Weights of a small image classifier: 64-pixel images, trained on Sentinel-2 satellite tiles (TerraMesh).
Rows from block 7 of a small image classifier, named by matrix and row number. Rows with one number belong to one neuron. Each number is 200 + 40 x the weight over its row's rms, rounded and kept within 0 to 999. All counts start at 0.
After each neuron's rows are labels from the 100 images, of 14976, where the neuron reaches its highest value: "strongest on" is what is common among them. Only what is clearly more common there than usual is listed. The data: Sentinel-2 satellite tiles (TerraMesh).
# fc1: MLP up (model.blocks.7.mlp.fc1.weight, 576x192), inputs 0-63
# fc2: MLP down (model.blocks.7.mlp.fc2.weight, 192x576, transposed), outputs 0-63

fc1.504,179,154,169,192,285,221,242,249,188,244,182,237,211,240,239,215,206,191,198,239,188,230,181,229,192,198,202,243,213,234,220,183,231,260,228,132,209,157,139,219,207,229,172,160,162,189,194,185,240,218,206,229,208,282,259,237,210,202,248,259,259,221,189,202
fc2.504,208,162,228,219,158,153,215,135,178,158,209,118,265,245,138,144,171,109,245,123,140,190,130,172,148,208,76,175,193,201,227,187,177,221,238,241,266,205,223,238,136,207,177,183,207,168,187,230,217,229,212,195,236,311,203,187,209,218,224,224,277,170,215,198
strongest on: built area; crops; water; main land cover: built area

fc1.419,158,188,150,262,213,207,231,236,222,163,209,163,152,199,232,206,168,203,253,238,261,194,262,273,216,165,189,236,191,222,152,205,148,199,210,201,204,237,136,186,230,202,238,202,156,214,221,210,289,144,301,170,224,150,184,111,71,213,146,224,116,156,263,192
fc2.419,201,197,238,146,211,176,180,151,210,209,213,235,186,253,198,236,161,192,122,215,196,276,141,222,220,144,191,228,161,217,228,190,275,219,198,161,115,225,173,220,156,183,192,157,186,301,225,277,175,224,233,302,122,194,218,123,265,182,249,185,267,211,175,184
strongest on: crops; main land cover: crops

fc1.281,190,129,196,211,231,167,212,265,158,256,174,199,236,236,207,184,228,199,190,180,181,227,227,226,220,197,180,141,273,229,210,159,203,191,198,130,192,147,134,214,192,226,144,203,217,242,262,180,312,162,157,204,166,229,212,254,199,179,242,251,224,190,189,181
fc2.281,159,121,254,212,171,169,202,212,192,205,245,136,246,176,199,212,157,166,265,206,196,189,175,198,189,180,115,183,162,176,205,190,231,224,280,238,208,190,215,212,177,217,140,172,216,234,250,225,207,215,214,188,228,302,215,213,189,221,215,212,223,163,173,206
strongest on: built area; crops; water; main land cover: built area

fc1.362,217,228,207,247,244,226,171,212,234,120,214,221,249,247,217,198,159,227,130,131,267,267,144,158,164,233,171,134,218,231,181,197,175,234,197,240,265,221,177,160,178,213,202,188,171,276,175,190,214,184,248,279,213,224,240,191,133,231,226,207,148,260,262,210
fc2.362,203,196,133,208,215,253,223,188,162,189,248,281,188,251,209,209,229,206,184,186,183,230,237,194,134,209,268,264,210,206,299,238,144,206,184,200,149,198,184,236,243,181,166,204,255,294,173,279,184,212,173,252,221,144,237,167,217,211,216,188,217,218,147,209
strongest on: crops; built area; main land cover: crops

fc1.80,213,178,193,179,313,177,239,251,228,222,192,221,229,225,198,214,181,168,236,268,222,278,213,244,197,239,261,255,146,179,214,249,236,197,115,239,178,186,217,157,206,168,171,208,244,207,225,172,243,187,204,134,162,187,219,218,134,241,168,181,249,196,170,193
fc2.80,123,218,179,188,224,230,237,156,208,307,220,231,227,194,171,147,149,185,170,231,247,244,234,191,225,178,225,110,333,253,149,237,221,169,203,215,267,245,164,150,193,203,172,234,162,213,188,179,228,216,171,116,261,205,200,213,233,198,220,201,186,248,255,253
strongest on: built area; crops; main land cover: crops

fc1.405,233,258,192,205,248,196,212,232,274,232,278,241,210,187,241,182,220,178,189,212,209,227,225,144,179,171,195,238,190,195,223,246,145,144,211,214,192,247,233,199,268,280,222,165,215,157,246,190,265,185,194,169,150,157,207,259,214,201,149,248,268,263,271,197
fc2.405,223,204,132,177,167,228,311,213,179,169,139,230,222,162,238,209,247,244,210,169,119,214,136,199,211,197,174,178,312,197,188,218,195,203,195,186,254,198,188,178,150,228,159,174,221,244,214,221,167,228,170,214,209,210,266,211,182,171,208,142,239,177,185,156
strongest on: built area; crops; water; main land cover: crops

fc1.567,181,206,230,101,174,180,187,173,145,225,210,240,322,191,208,255,216,205,201,254,242,166,174,154,172,195,164,222,187,193,237,211,243,191,159,183,218,175,196,119,273,209,161,165,270,282,167,220,198,182,152,210,147,149,254,232,194,235,214,186,258,160,181,216
fc2.567,185,229,172,276,246,254,228,148,170,268,223,209,163,185,156,150,156,234,127,200,213,230,185,193,223,107,220,170,315,224,140,143,171,221,177,215,144,217,115,265,196,207,207,211,136,196,216,189,117,273,219,171,239,229,208,181,221,201,157,241,218,183,162,191
strongest on: built area; crops

fc1.154,184,280,190,236,210,230,215,137,159,203,120,207,228,232,250,238,202,247,209,201,252,189,156,219,266,181,229,200,287,240,218,223,195,186,202,152,156,205,287,187,88,213,206,277,229,217,168,146,138,136,212,249,174,175,197,266,208,231,198,192,175,166,152,240
fc2.154,250,281,162,265,194,160,177,159,258,244,177,218,183,215,157,196,140,231,209,166,165,173,167,149,212,204,150,250,175,216,209,201,200,193,214,167,229,147,188,204,240,172,155,228,245,222,227,198,165,181,244,181,136,283,226,104,230,191,165,171,123,196,187,155
strongest on: water; trees; main land cover: water; flooded vegetation

fc1.68,229,212,212,198,162,175,284,165,176,168,161,148,209,209,216,151,166,221,285,191,246,176,166,180,192,189,270,139,205,164,243,184,182,183,170,206,276,214,141,177,209,209,201,136,179,216,64,212,251,242,187,209,208,136,180,159,162,183,195,181,194,209,99,131
fc2.68,184,160,191,168,211,182,179,227,167,126,189,176,275,151,180,211,172,250,199,195,209,255,213,188,167,218,226,126,286,253,197,274,187,245,302,221,216,250,236,168,170,198,251,108,208,188,202,166,254,203,166,171,264,204,173,231,187,168,175,255,187,219,203,276
strongest on: main land cover: rangeland

fc1.385,220,147,138,243,283,191,186,230,229,179,242,122,165,249,197,206,252,170,201,217,206,176,252,183,182,216,175,225,194,154,141,211,152,207,187,256,198,200,126,171,266,159,279,199,225,144,211,204,198,180,239,171,261,153,219,193,136,248,202,235,218,184,196,214
fc2.385,198,238,203,126,163,201,185,232,220,167,210,202,223,192,247,215,164,138,170,188,206,155,216,231,248,196,149,157,134,235,212,218,170,272,176,200,191,243,242,170,178,195,112,154,174,315,199,192,167,239,190,121,191,233,197,165,215,168,173,225,240,215,190,116
strongest on: water; main land cover: water

fc1.389,217,187,203,231,183,200,173,237,197,189,183,245,179,130,233,240,169,152,241,201,207,128,228,162,144,151,214,232,182,209,163,221,281,244,225,266,246,192,224,167,182,186,324,211,197,208,158,245,200,236,273,105,140,208,229,180,283,205,202,216,180,179,242,216
fc2.389,253,138,216,225,220,216,197,222,276,114,158,247,166,236,217,216,201,119,212,144,177,126,256,215,305,240,116,247,303,202,238,186,205,212,228,199,180,260,211,168,197,262,177,209,205,218,213,222,235,168,245,164,164,172,179,156,131,233,156,202,237,229,147,183
strongest on: water; flooded vegetation; main land cover: water

fc1.569,177,237,209,278,216,166,242,229,121,149,268,151,196,159,188,183,227,172,249,178,190,135,252,185,245,97,166,248,197,172,169,218,157,172,141,189,185,179,243,198,187,201,196,231,239,110,292,183,186,189,184,183,232,204,209,194,185,212,123,230,250,155,224,272
fc2.569,201,249,169,142,187,179,149,280,222,236,241,173,199,176,176,126,223,188,184,173,184,277,179,222,160,299,211,271,206,167,193,204,210,255,166,307,154,196,127,232,182,190,154,217,213,139,147,220,228,184,210,252,220,155,183,211,151,216,209,144,124,250,201,177
strongest on: crops; main land cover: crops

fc1.457,149,227,174,226,177,154,144,239,130,235,182,143,246,192,220,280,175,188,122,204,229,177,209,211,224,149,196,264,221,184,240,130,259,130,147,181,288,212,180,177,171,208,111,184,216,211,155,121,197,247,195,226,172,186,186,193,117,201,179,176,211,238,220,192
fc2.457,130,211,281,205,162,244,83,267,231,212,215,214,188,291,234,189,192,165,224,200,165,151,215,230,211,179,223,216,134,216,217,215,179,254,148,184,180,252,210,220,236,184,268,196,269,125,184,189,236,192,152,213,162,255,170,184,228,211,200,245,167,153,186,209
strongest on: water; main land cover: water

fc1.420,231,126,253,235,182,176,191,259,217,179,290,212,145,198,182,246,208,159,229,163,184,196,244,191,137,174,146,255,122,203,183,214,172,226,174,200,248,242,193,174,278,199,280,144,226,190,213,235,245,255,255,83,216,240,232,157,218,212,242,196,163,226,240,154
fc2.420,165,114,152,132,189,162,164,203,232,245,197,150,215,222,134,164,166,187,200,206,187,168,181,243,230,145,212,240,167,173,222,181,169,252,150,168,176,204,177,228,249,117,204,176,212,233,171,189,254,205,222,144,201,274,173,143,177,123,145,165,179,263,162,205
strongest on: water; trees; main land cover: water; flooded vegetation

fc1.193,208,205,83,210,208,171,216,266,225,242,189,171,168,221,220,253,239,239,223,192,244,203,174,181,232,197,157,104,145,220,206,142,236,192,243,184,276,175,259,175,135,190,216,203,179,164,208,216,269,195,237,164,166,229,119,159,185,140,183,242,194,188,133,277
fc2.193,188,218,214,170,208,139,259,138,195,243,206,179,230,189,213,221,223,223,203,235,205,219,197,160,268,190,244,165,305,153,187,168,212,189,186,216,150,131,185,214,182,251,135,230,173,258,259,233,259,171,279,225,184,119,232,123,221,207,200,129,181,173,176,199
strongest on: main land cover: rangeland; bare ground

fc1.247,166,167,170,217,165,151,285,190,222,256,164,156,161,153,171,226,212,203,232,251,166,171,184,235,189,194,117,264,205,152,197,165,186,217,174,112,197,214,143,219,261,189,220,170,145,182,148,211,256,189,234,227,215,130,205,180,210,204,157,225,152,129,197,207
fc2.247,201,133,240,230,224,280,181,159,169,216,222,227,239,242,234,212,151,220,146,213,202,270,223,244,188,201,238,145,194,223,255,193,233,194,186,186,157,162,150,148,136,170,146,221,177,300,204,201,187,263,174,245,149,144,212,153,195,205,222,200,215,222,196,203
strongest on: crops; main land cover: crops; built area

fc1.429,284,203,231,134,227,169,153,158,195,200,214,226,234,259,188,194,147,204,164,241,227,211,191,258,213,211,314,194,198,197,242,156,250,128,262,125,219,243,175,140,195,201,207,219,190,168,210,224,165,82,142,222,216,200,198,216,215,227,209,212,268,202,272,236
fc2.429,241,223,201,229,203,156,208,176,272,205,242,127,172,218,174,220,191,165,242,157,209,237,221,179,205,237,238,113,239,175,190,201,261,208,203,276,174,231,203,206,203,203,148,123,255,171,233,250,201,283,198,198,183,156,219,211,149,183,170,207,218,131,223,196
strongest on: main land cover: rangeland; bare ground

fc1.56,186,157,221,264,199,128,226,225,156,161,231,190,196,160,121,150,153,231,206,190,125,214,169,239,242,261,176,139,201,179,126,228,204,203,213,156,225,108,249,196,160,161,222,286,173,152,228,203,255,213,250,212,188,187,202,80,188,177,234,153,191,146,198,238
fc2.56,172,255,143,236,197,209,257,197,151,308,227,224,176,172,234,234,154,232,146,225,232,229,173,134,180,212,185,244,302,227,232,187,138,169,251,150,148,193,138,261,217,185,188,222,95,189,214,154,209,246,165,225,209,204,228,154,139,242,207,214,273,199,165,179
strongest on: built area; crops; main land cover: crops

fc1.254,237,140,206,229,212,138,231,261,260,170,289,225,153,123,163,205,205,204,226,157,112,180,237,196,130,243,147,163,153,155,126,174,195,195,213,279,239,196,163,219,266,240,225,162,178,229,221,205,219,177,181,222,179,233,162,149,133,144,247,152,189,190,192,169
fc2.254,181,223,191,247,222,155,261,210,213,159,211,140,140,232,152,171,236,225,230,198,155,113,216,125,139,198,265,149,172,234,231,165,294,188,211,216,294,135,217,206,223,158,196,211,176,237,179,260,193,195,125,171,193,273,160,122,209,244,164,184,203,180,162,236
strongest on: water; flooded vegetation; main land cover: water

fc1.403,160,233,129,312,270,232,276,179,232,204,224,160,196,208,175,151,191,189,266,234,241,241,182,148,275,155,178,153,185,213,189,194,171,287,154,220,267,168,136,201,259,163,222,174,248,218,170,260,226,284,230,216,159,180,214,183,158,173,191,233,130,201,146,227
fc2.403,177,283,173,250,150,118,260,174,154,201,260,183,237,215,188,193,165,215,229,197,215,156,256,176,213,209,208,133,296,156,255,147,177,230,200,233,160,202,188,221,222,218,112,184,151,272,274,182,169,219,270,169,185,135,236,232,141,179,207,157,217,197,193,240
strongest on: main land cover: rangeland

fc1.52,187,238,168,174,203,223,230,240,189,229,245,183,215,251,247,214,218,223,250,217,208,191,190,199,186,254,201,184,189,131,200,153,216,165,208,260,158,226,87,225,243,207,247,143,236,178,130,194,265,141,225,274,221,244,127,177,129,259,232,145,216,186,217,117
fc2.52,219,252,110,185,187,241,227,121,203,185,249,192,232,251,149,156,226,200,231,191,105,264,164,242,183,142,209,224,246,205,121,253,154,144,272,199,256,256,218,214,182,183,256,196,190,211,155,206,171,253,197,141,239,151,236,223,185,191,157,196,205,190,248,266
strongest on: main land cover: rangeland

fc1.147,260,193,183,200,211,156,256,220,187,137,171,272,193,191,157,193,230,224,226,217,244,228,151,142,238,145,284,158,177,212,268,208,190,132,189,136,185,179,255,200,235,156,307,217,182,208,184,194,182,184,211,229,232,133,213,180,222,142,172,114,212,219,135,268
fc2.147,197,206,234,183,242,232,188,201,181,165,204,163,162,260,234,203,161,166,192,301,262,165,257,261,199,175,203,276,227,221,145,236,190,264,202,183,146,167,136,194,199,237,168,155,223,133,245,259,197,214,206,228,234,189,126,167,237,133,210,257,224,254,206,185
strongest on: main land cover: rangeland; flooded vegetation; main land cover: water