Rows from block 3 of a small image classifier, named by matrix and row number. Rows with one number belong to one neuron. Each number is 128 + 32 x the weight over its row's rms, rounded and kept within 0 to 255. All counts start at 0. Numbers have three digits each. After the name is the row's rms in percent of the matrix's.
After each neuron's rows are labels from the 100 images, of 14976, where the neuron reaches its highest value: "lies over" is the class under the peak. Only what is clearly more common there than usual is listed. The data: Sentinel-2 satellite tiles (TerraMesh).
# fc1: MLP up (model.blocks.3.mlp.fc1.weight, 576x192), inputs 0-95
# fc2: MLP down (model.blocks.3.mlp.fc2.weight, 192x576, transposed), outputs 0-95

fc1.555 103:137180100132126221150105110168123152111109142112127141123149157129162151134103182123093123150107093127120150101125116182133117170119099099129102108144119142129073055097159086088180153118150130142207093101095100109152180155160148102124123157147099184086141151094118101172128098145168144066
fc2.555 119:147175123156100148126066132071095080134138089119147131118118144110155124141172172195128180109151140104191178107215183099097108129135124123102111133129121142109036128090151121117138093151146132081173093107147150112105157110163116134099093142146098146113122076121113137093140111146138072104
lies over: water

fc1.256 082:197162158172082137147149153135187110126178129133086094085078141104151214113096151166101146106102097106160156123155147113099154115110123096105122112167132139118171073116148156173140154079153106142126140091155073118117154125201143146116104150162133141144155103100113133145161135151186179111
fc2.256 092:136127129132112149113087085124063121162066109117104181130115122166108088145145134087138139145076148137133072089129204133129158119148085099146151167119116121068156140153135091115126150152115160054084083134110129120105108131130094065160145149095133104116165136129124082164108150105059126150
lies over: clouds

fc1.520 103:092168165093193121095112108156137137139098205065122129125159069151148110157065144129120053188151126133113127108097114112206135102128140209148106036110152169116160169154135111169125146109120099128145160074131108096161077168139089090134107149103119094125156097152143060186105062161157105110
fc2.520 082:137114081115149102071154074126057140133130159150125092093102083121151096135112209115142158125094164113111094135166135072130135104130166123092135101110174136116154135171165189123135105128163064110141104114158117089128169127147179101149117071153124168115150147151165148149103103146105137148
lies over: trees

fc1.250 105:154099147150152164131132132118046140152137158136148099172144182132141147189099117156138209091146091101162142135134109117131115100077100138118109177153104101083110095139126128165182073099099132208048099145110088139086150138135130125104107140093110188141060164125129089129102118119081112138
fc2.250 096:143106146121150101185115172141120155160127106133120129126156155186167082170078170108161176105094141141076112138155139098092147181076175112094088123202122129109137147136101098097172114106128149159085099144072156166115168191108141092154118168076228134115105145178142099122134098115090143154
lies over: trees

fc1.46 102:112145170137111136114134133143139140126164151158148140167143118113161168152178147139102147135141158100165190139091194145116117126095162166061147125132123071114161187127127116169150152104124066156086190154149173108135148131113157089155198096137122090166127158139085172141125120132122148126
fc2.46 113:164049154107141142096147080103092140101164082117054122130142123065112148140130126142122129114133136159166085160157128097069177168110111182115138127101172168133190137152187104172126119138127117127126193136061152127181167092121197147117116076149073078129134123114080122146127143191152102122
lies over: snow or ice

fc1.377 103:137106088130145140087095115149169155113133118160119116108143166164154116061124120139152154133111178105122079137086085125140115150167149203100082116111077152150149199199114111150115122115172105113117113164076105169204136133119135163146136167139117142117116155145149153165153123099156163143
fc2.377 099:127161150106074136177150152168062093133088109163177198130108114118127169063114093148083116130172154170123110108149125130092146091133155144067156152086120103121154186125116154169118150087118072106083086164137131114065178141110054116111114144120109105097099106102125103099121118154143075090
lies over: snow or ice

fc1.213 081:140133112133177098103128172118115193134139143100150119146080151116144103122151059103137120133149180214199082134072117124148114125160082176160137088097148072138169152130123122106114131109079170113175143116084135104076104119110097186113184113103052075084085128158138095137132121167087129151
fc2.213 110:109183168129130125182106137168181153103130139097119115119136050152085131085141087100132138103112184183100127094063185155158202060183116160156163091123107127130101138109149129099159179129079131114155125087168118134140096085122073107126154115119069143096118076137144143148144112126106109085
lies over: crops

fc1.492 091:140121141142039124121127133145169083149146152121149159105125128155109182145108184152097120085110111071141176148129153162107104148160134091089169136141091209054087071070139093147121182115121123124132143097169103103097115098193194072169116170124153178156158139114138139134131111146171130139
fc2.492 112:115150137147111122152121114161171143115093142104122166139155138155154088078145092082156161158095143158124055068113150140130217043158078167113076103128117130115161135136119091124126171191102144100118126102095140080123125114123123107100208100110118091151148167133125072167145118100103152160
lies over: clouds

fc1.205 105:100112111161118106141105144129162113075084174088146164154148122112108128106145106171123100136130109168161121121142111184160141153138159161121136134144108168155104139128136103190136115081117076146126150088114144048086064162135142151166183187097165145141168084101136114126109121172173058144
fc2.205 082:110118091107078132134120109119082146105168164135130122069145114114105110086117197114089178143147123113145144116105130086155101043138154112112108094145085057107174131154142171078077109162091122082085101145136125104122169110091151063163098050151097126138132142117203160115125089069120102108
lies over: trees

fc1.255 105:096091122100151106076165114095147119065129121124140140168167133090133105149115097139155115102191134129081137140136190093146049135120125152167127127087128047095062110141110095039057099143139146103106134113120153166131076193115152153148100119120107100080073161176105158138140118114132120097
fc2.255 103:131106121157092153128143118149147068144165108134151131197186123176187139118122197163128081095061169173110118100141074116111124156135094163061153131106130120163139096154119099097060125078114102117081093113125099102160107087138100116119121140074104136095146088113123101187088069106119127117
lies over: clouds; built area

fc1.496 122:133119165158197119126125127062132141108103164167128081106089134117124076135108139098107138176114144139113170200125102060112108157163105107126175126102170129078136183167151136087166143140088165094136133148165091189142099143171081118122134167128154180099122110209107177117158164189140087100
fc2.496 100:136126203135118119084123162119089112054148118118155120120149136077141148134136090123104141178141148151095125121144167152101137079088089109125152132107162081171135155086143146158123165085162083106180154173129132129159157118143110149198101125183143202071141120139166104121195126107131067164
lies over: crops

fc1.73 106:150166143143149131103174154147081110108119088116145141113150119199195117141132160129074152109138150117135085074119159158091116049125154136116125158179109124173174127113121094168167142098108072137141148103181128098149129078105111127108149109105169102159115122052130137088141111174138135132
fc2.73 104:188133131150115109160102133147124114123123151163175121212138131129149096092148154129127084112152173160151111117127130154111099147177135147098160136093141139156154104140183114066056130084115150146086121094113110118087161116109131111108179154180156181090166129142141131139147135139134146167
lies over: snow or ice

fc1.511 103:227127135139094105168117116072112129136096104079157082149138096180174099116151099092129128121154095131096132156131114147058105165162132063124122137186120210156117107162081124177096147086094144142147143091152113078127143112151133110093147158178153155122092106158143120140066130125178150107
fc2.511 109:163096108148120125137147144125164087072085122174130147178133104115164105056078139075118138109092137176133126123098167101140155150207122118108128081107149088146139150129119125098067104101104133096093187166061158063084184138122146113160193133184098130143180090101147151106207159158112092141
lies over: trees

fc1.249 114:065103095091094100156131101071114196106115148085099183136133080149103156047150157114134149100208094203120082132126090161107146129107153148156142104160096109068062113143101155093131083165107105127156144169136166096174164138150105095108187225143098133161146122067119098137131177174110127084
fc2.249 101:075101171108143141148156142114122124122098154173127162154140175107108068176156145093076091150172079146154135134144147094148123176157110170151137139151064127157127119152138080127097162177146138167090119135174141167109140189163122104149137158132118092110117064201101179165067098106169171150
lies over: crops

fc1.314 107:076100100165112204079133160094169125101110159139131162129116102142170118133132134117226078111114147159168123115057191151122096096115099096122147120106162133123143154187088079150130117154160088107135117132121162138148166096158143136119160166173120166056181182128095120163059079164150140129
fc2.314 086:068116111094088154139163133148079139116106140116154147081117105137097138132154175059166116120139143109142109138157135088151157096114138117133124141147045072138174106141131160122090110151114138189132096183131122144152169071127122104104138115167102154098142135144120140106101106145157116081
lies over: trees

fc1.60 112:108098071168136049086108110118140130190119090194086104147105175091136138119145107179193106161099140074174147090181159130142098095093130174145110126087112103117099100128119172150093131130124128086100158114148120123097109171126142182164209085099142167122148205107118145181185132118107145171
fc2.60 101:168147093120126163148130141111147130119154130110130121151087168166099067123119127117119094080138079117123174099142145161117107177110143099151171169154145148073105138097169138089101144136144156139147129110129124047077132178156121077126133096153119138153077184110100176105094126158138110162
lies over: snow or ice

fc1.209 102:115126078113122098100136088072123139139062208186114125120149133167166099112109127061124120128128143125134120158134077102152121134060174082167133140112130063103118178122173145084161171137163072179120063142107109114155108181122075121055133097108098134090149120173125148122098145163169102145
fc2.209 108:122159169120053112170116152133148074133086133115141191143141130124120130137095107150193103124120124168135114094134154144099136139115121123152099134113139097129176170145157098069056115173087149126100069143122124077097165176152094134143196144133145114097133094155152142104151153181145114158
lies over: trees

fc1.172 128:093148161116133150109099211124127075121097087152140067151178155106125054115111084134150103058122156127121167172161091083109103121169133110195127152135161102152131155149188138114121172143123127151156109152155154114139144073162105098145089147109147177160194113141113164150069098142157108119
fc2.172 116:125112124132114081122118113125124145127134182100154136119102118104215142146112180125112117173102136052119115125141104146170108111134143156141112099127133160106137075114124102161141099110100065134041135132129105130068116106148132140182131135094107103072074139198150141116132130141151166075
lies over: snow or ice

fc1.436 099:128177136095146154137116113103145116100101172133113156139190133176103139122173174119075140122126130123119087148030179181056132128169102110110098115161138176094134097085123115154141175165132099164182173122127138113123160172087176082114125123118094150116130145158109121109114074148115165090
fc2.436 108:095133134163099104151139112143157162128148114133154052095101129110129105134129119087168152081177066159098088169121142111100126135170121123110094123163081134119101159110130143161134088099159134124123188123130168161115055086128141122080121101189078148139104136142118178126141138119139101073
lies over: crops

fc1.408 115:134134081191110122082156186117069179117106143075069103088108098192111138119142157181161097108112096103142140116078152187129085135160121157138115112151118056109140095135133096170092165096154107090076109143123093134115107145138156187116183115139077137144106137097160166209098055113115137054
fc2.408 110:147126141054140153154087118099162067136094142109152161188141120168106083157126108146121173113139064141127187166151184083110138194072156163133138147126144121127084144104173160128083118112132113102151152129189072052111098133147184087111219111156127143149099156131086157089128172107125166162
lies over: snow or ice

fc1.261 108:084132105142156090091151111118111156099141125123078132165135142117179105136150083118188133104136164168103057164149103031153144142149090144134148109136124063169150157189119111111089072166169179179124159103123183195144123145093143108091128104167089096143109114151085120146109113127117111125
fc2.261 117:110141121187148108137093150144198126109106140136096142162168142189180112067120102106168157078091138169104074113088123128135146041182107148126096085138081110123174139165143135111140135182136132099104164150102181137131148072128130107103201121121131114152134129142097072119158138080079152107
lies over: clouds

fc1.26 077:224128148184146128120088137106123089156176135097106051116138161104159156091077097102078144086144078108099133121080152165036088118155125127142111135148107144117135122156165125140113136113113125103131188226070131112145115136089138092109123141097158169108094176134113111115126133101143116151
fc2.26 099:113124115150162135115091134116148152120071084113148121041081139042107147088090118167138094064117104104166087167112192125066089135133138127094127117119143109086093139110110161114088113067095121166157123143099127167114108107117130116065127138099137166107083132078118099080184150166069131157
lies over: trees

fc1.228 099:113167125112184111168116107100111151099110101125111196150140077175156195181107148130151198084163173113162020127141152146139121077174166164142133098148111102156131133206122122113126151138106158113146048118109150167089152073177083080153112093140106146125125113148093171157118085122136153107
fc2.228 099:159152145128110116132115147104138114119129168125102129139065157118147133135131192103136115144086098112090164114116140083134174178149182110139157168122138142147167092083096148111180136108133101121150127154174073136162161143091145057157141164116099175121128092087115127144153143076122139157
lies over: water

fc1.410 112:140128154122153081100143111117160111109125132153161105103146122112120139110075069130200096068101098092156140181136147122180115149144160124124156113136101162118150110187162133105109185122091170161183168153118130109166105106148079071207130110023117216134151156146109159136064134097161089125
fc2.410 099:196118133111138107138138125108164091151142109121149159122079100132116161122158183124109103110118092089125095120128070156127134081112115175112160109082152134152140118115137102093129144106161110168135102087120133081086127063123038152110116132136171153146121150117160136107148173129105117135
lies over: snow or ice

fc1.18 109:071112106110212133162074113139118121100124093145132175158123140110157196170104127127095183115118130095174036100106142144173099122137144151133117117116094099154136135134140090120189120086075138156146091112123122139096167049137099084138150085089102071120122107181131158148123116119142159122
fc2.18 110:156152131147103108115167142098156143149128215118071165159109167117166140120134104090146172125110085119083159187122163059101145154109102148154092122086132128189185147091065131124116167116141109108141145142135110141183151158140124068210144175153122202160134074110143100137171161105137177158
lies over: crops; water

fc1.254 120:136147124082093132088101170143119081152119084120178162141128161142115111085096096105160151103178146085159100153158141143148096126104202202088149158180142121119109158113154109166116130099073102149093148105136150149080126133209169101140147147135116127133166117103099127120114083120126091060
fc2.254 083:088110144136130194128138124090113104093130167073104077053073126153137111104089166052125100167125125147115177062099103097128106080111124110143108100093135094097157151170132166112114161148134133146116101180084131113152141077135096106107062098142132111139115117175160192150101101130121143133
lies over: crops

fc1.225 113:132093158102133090145168138098100134174105210147148129182155101118121145161165141100120113145117144173126125137130132169140114106116187104104119113114138108140136133110105117106149182137115180131112148178096144134145130062157063132138150167118089085161158110046156098122134153101153108113
fc2.225 092:132130159115124119160171078142124150118128092146186137145131088096138154168099101054158137135117199095085128109102200127052185182148140131126138122103127069156129102120131126076142126167169169097109066119074173138130103177174080132146173148113095140060160105127161166169083148155093124164
lies over: crops

fc1.134 097:124072173143151140167165121141039123128139149185131123148123128116064139149150179176078138135082112198121115195132108121104125141145172156100122173148070129186164109094074144121170099088102188142111095149184125145108119131145122135122115188084129161153085189178131116182113109135122091169
fc2.134 104:202136122129130132095135109080163100178151096092095131142127159098081152115132117081066148165162095150086116113140104163095175098147164098080111097162133133117200098132140146135152121150131120128087049123152102127054165167080130160112169180118179119111112145153149056121154131134160086177
lies over: water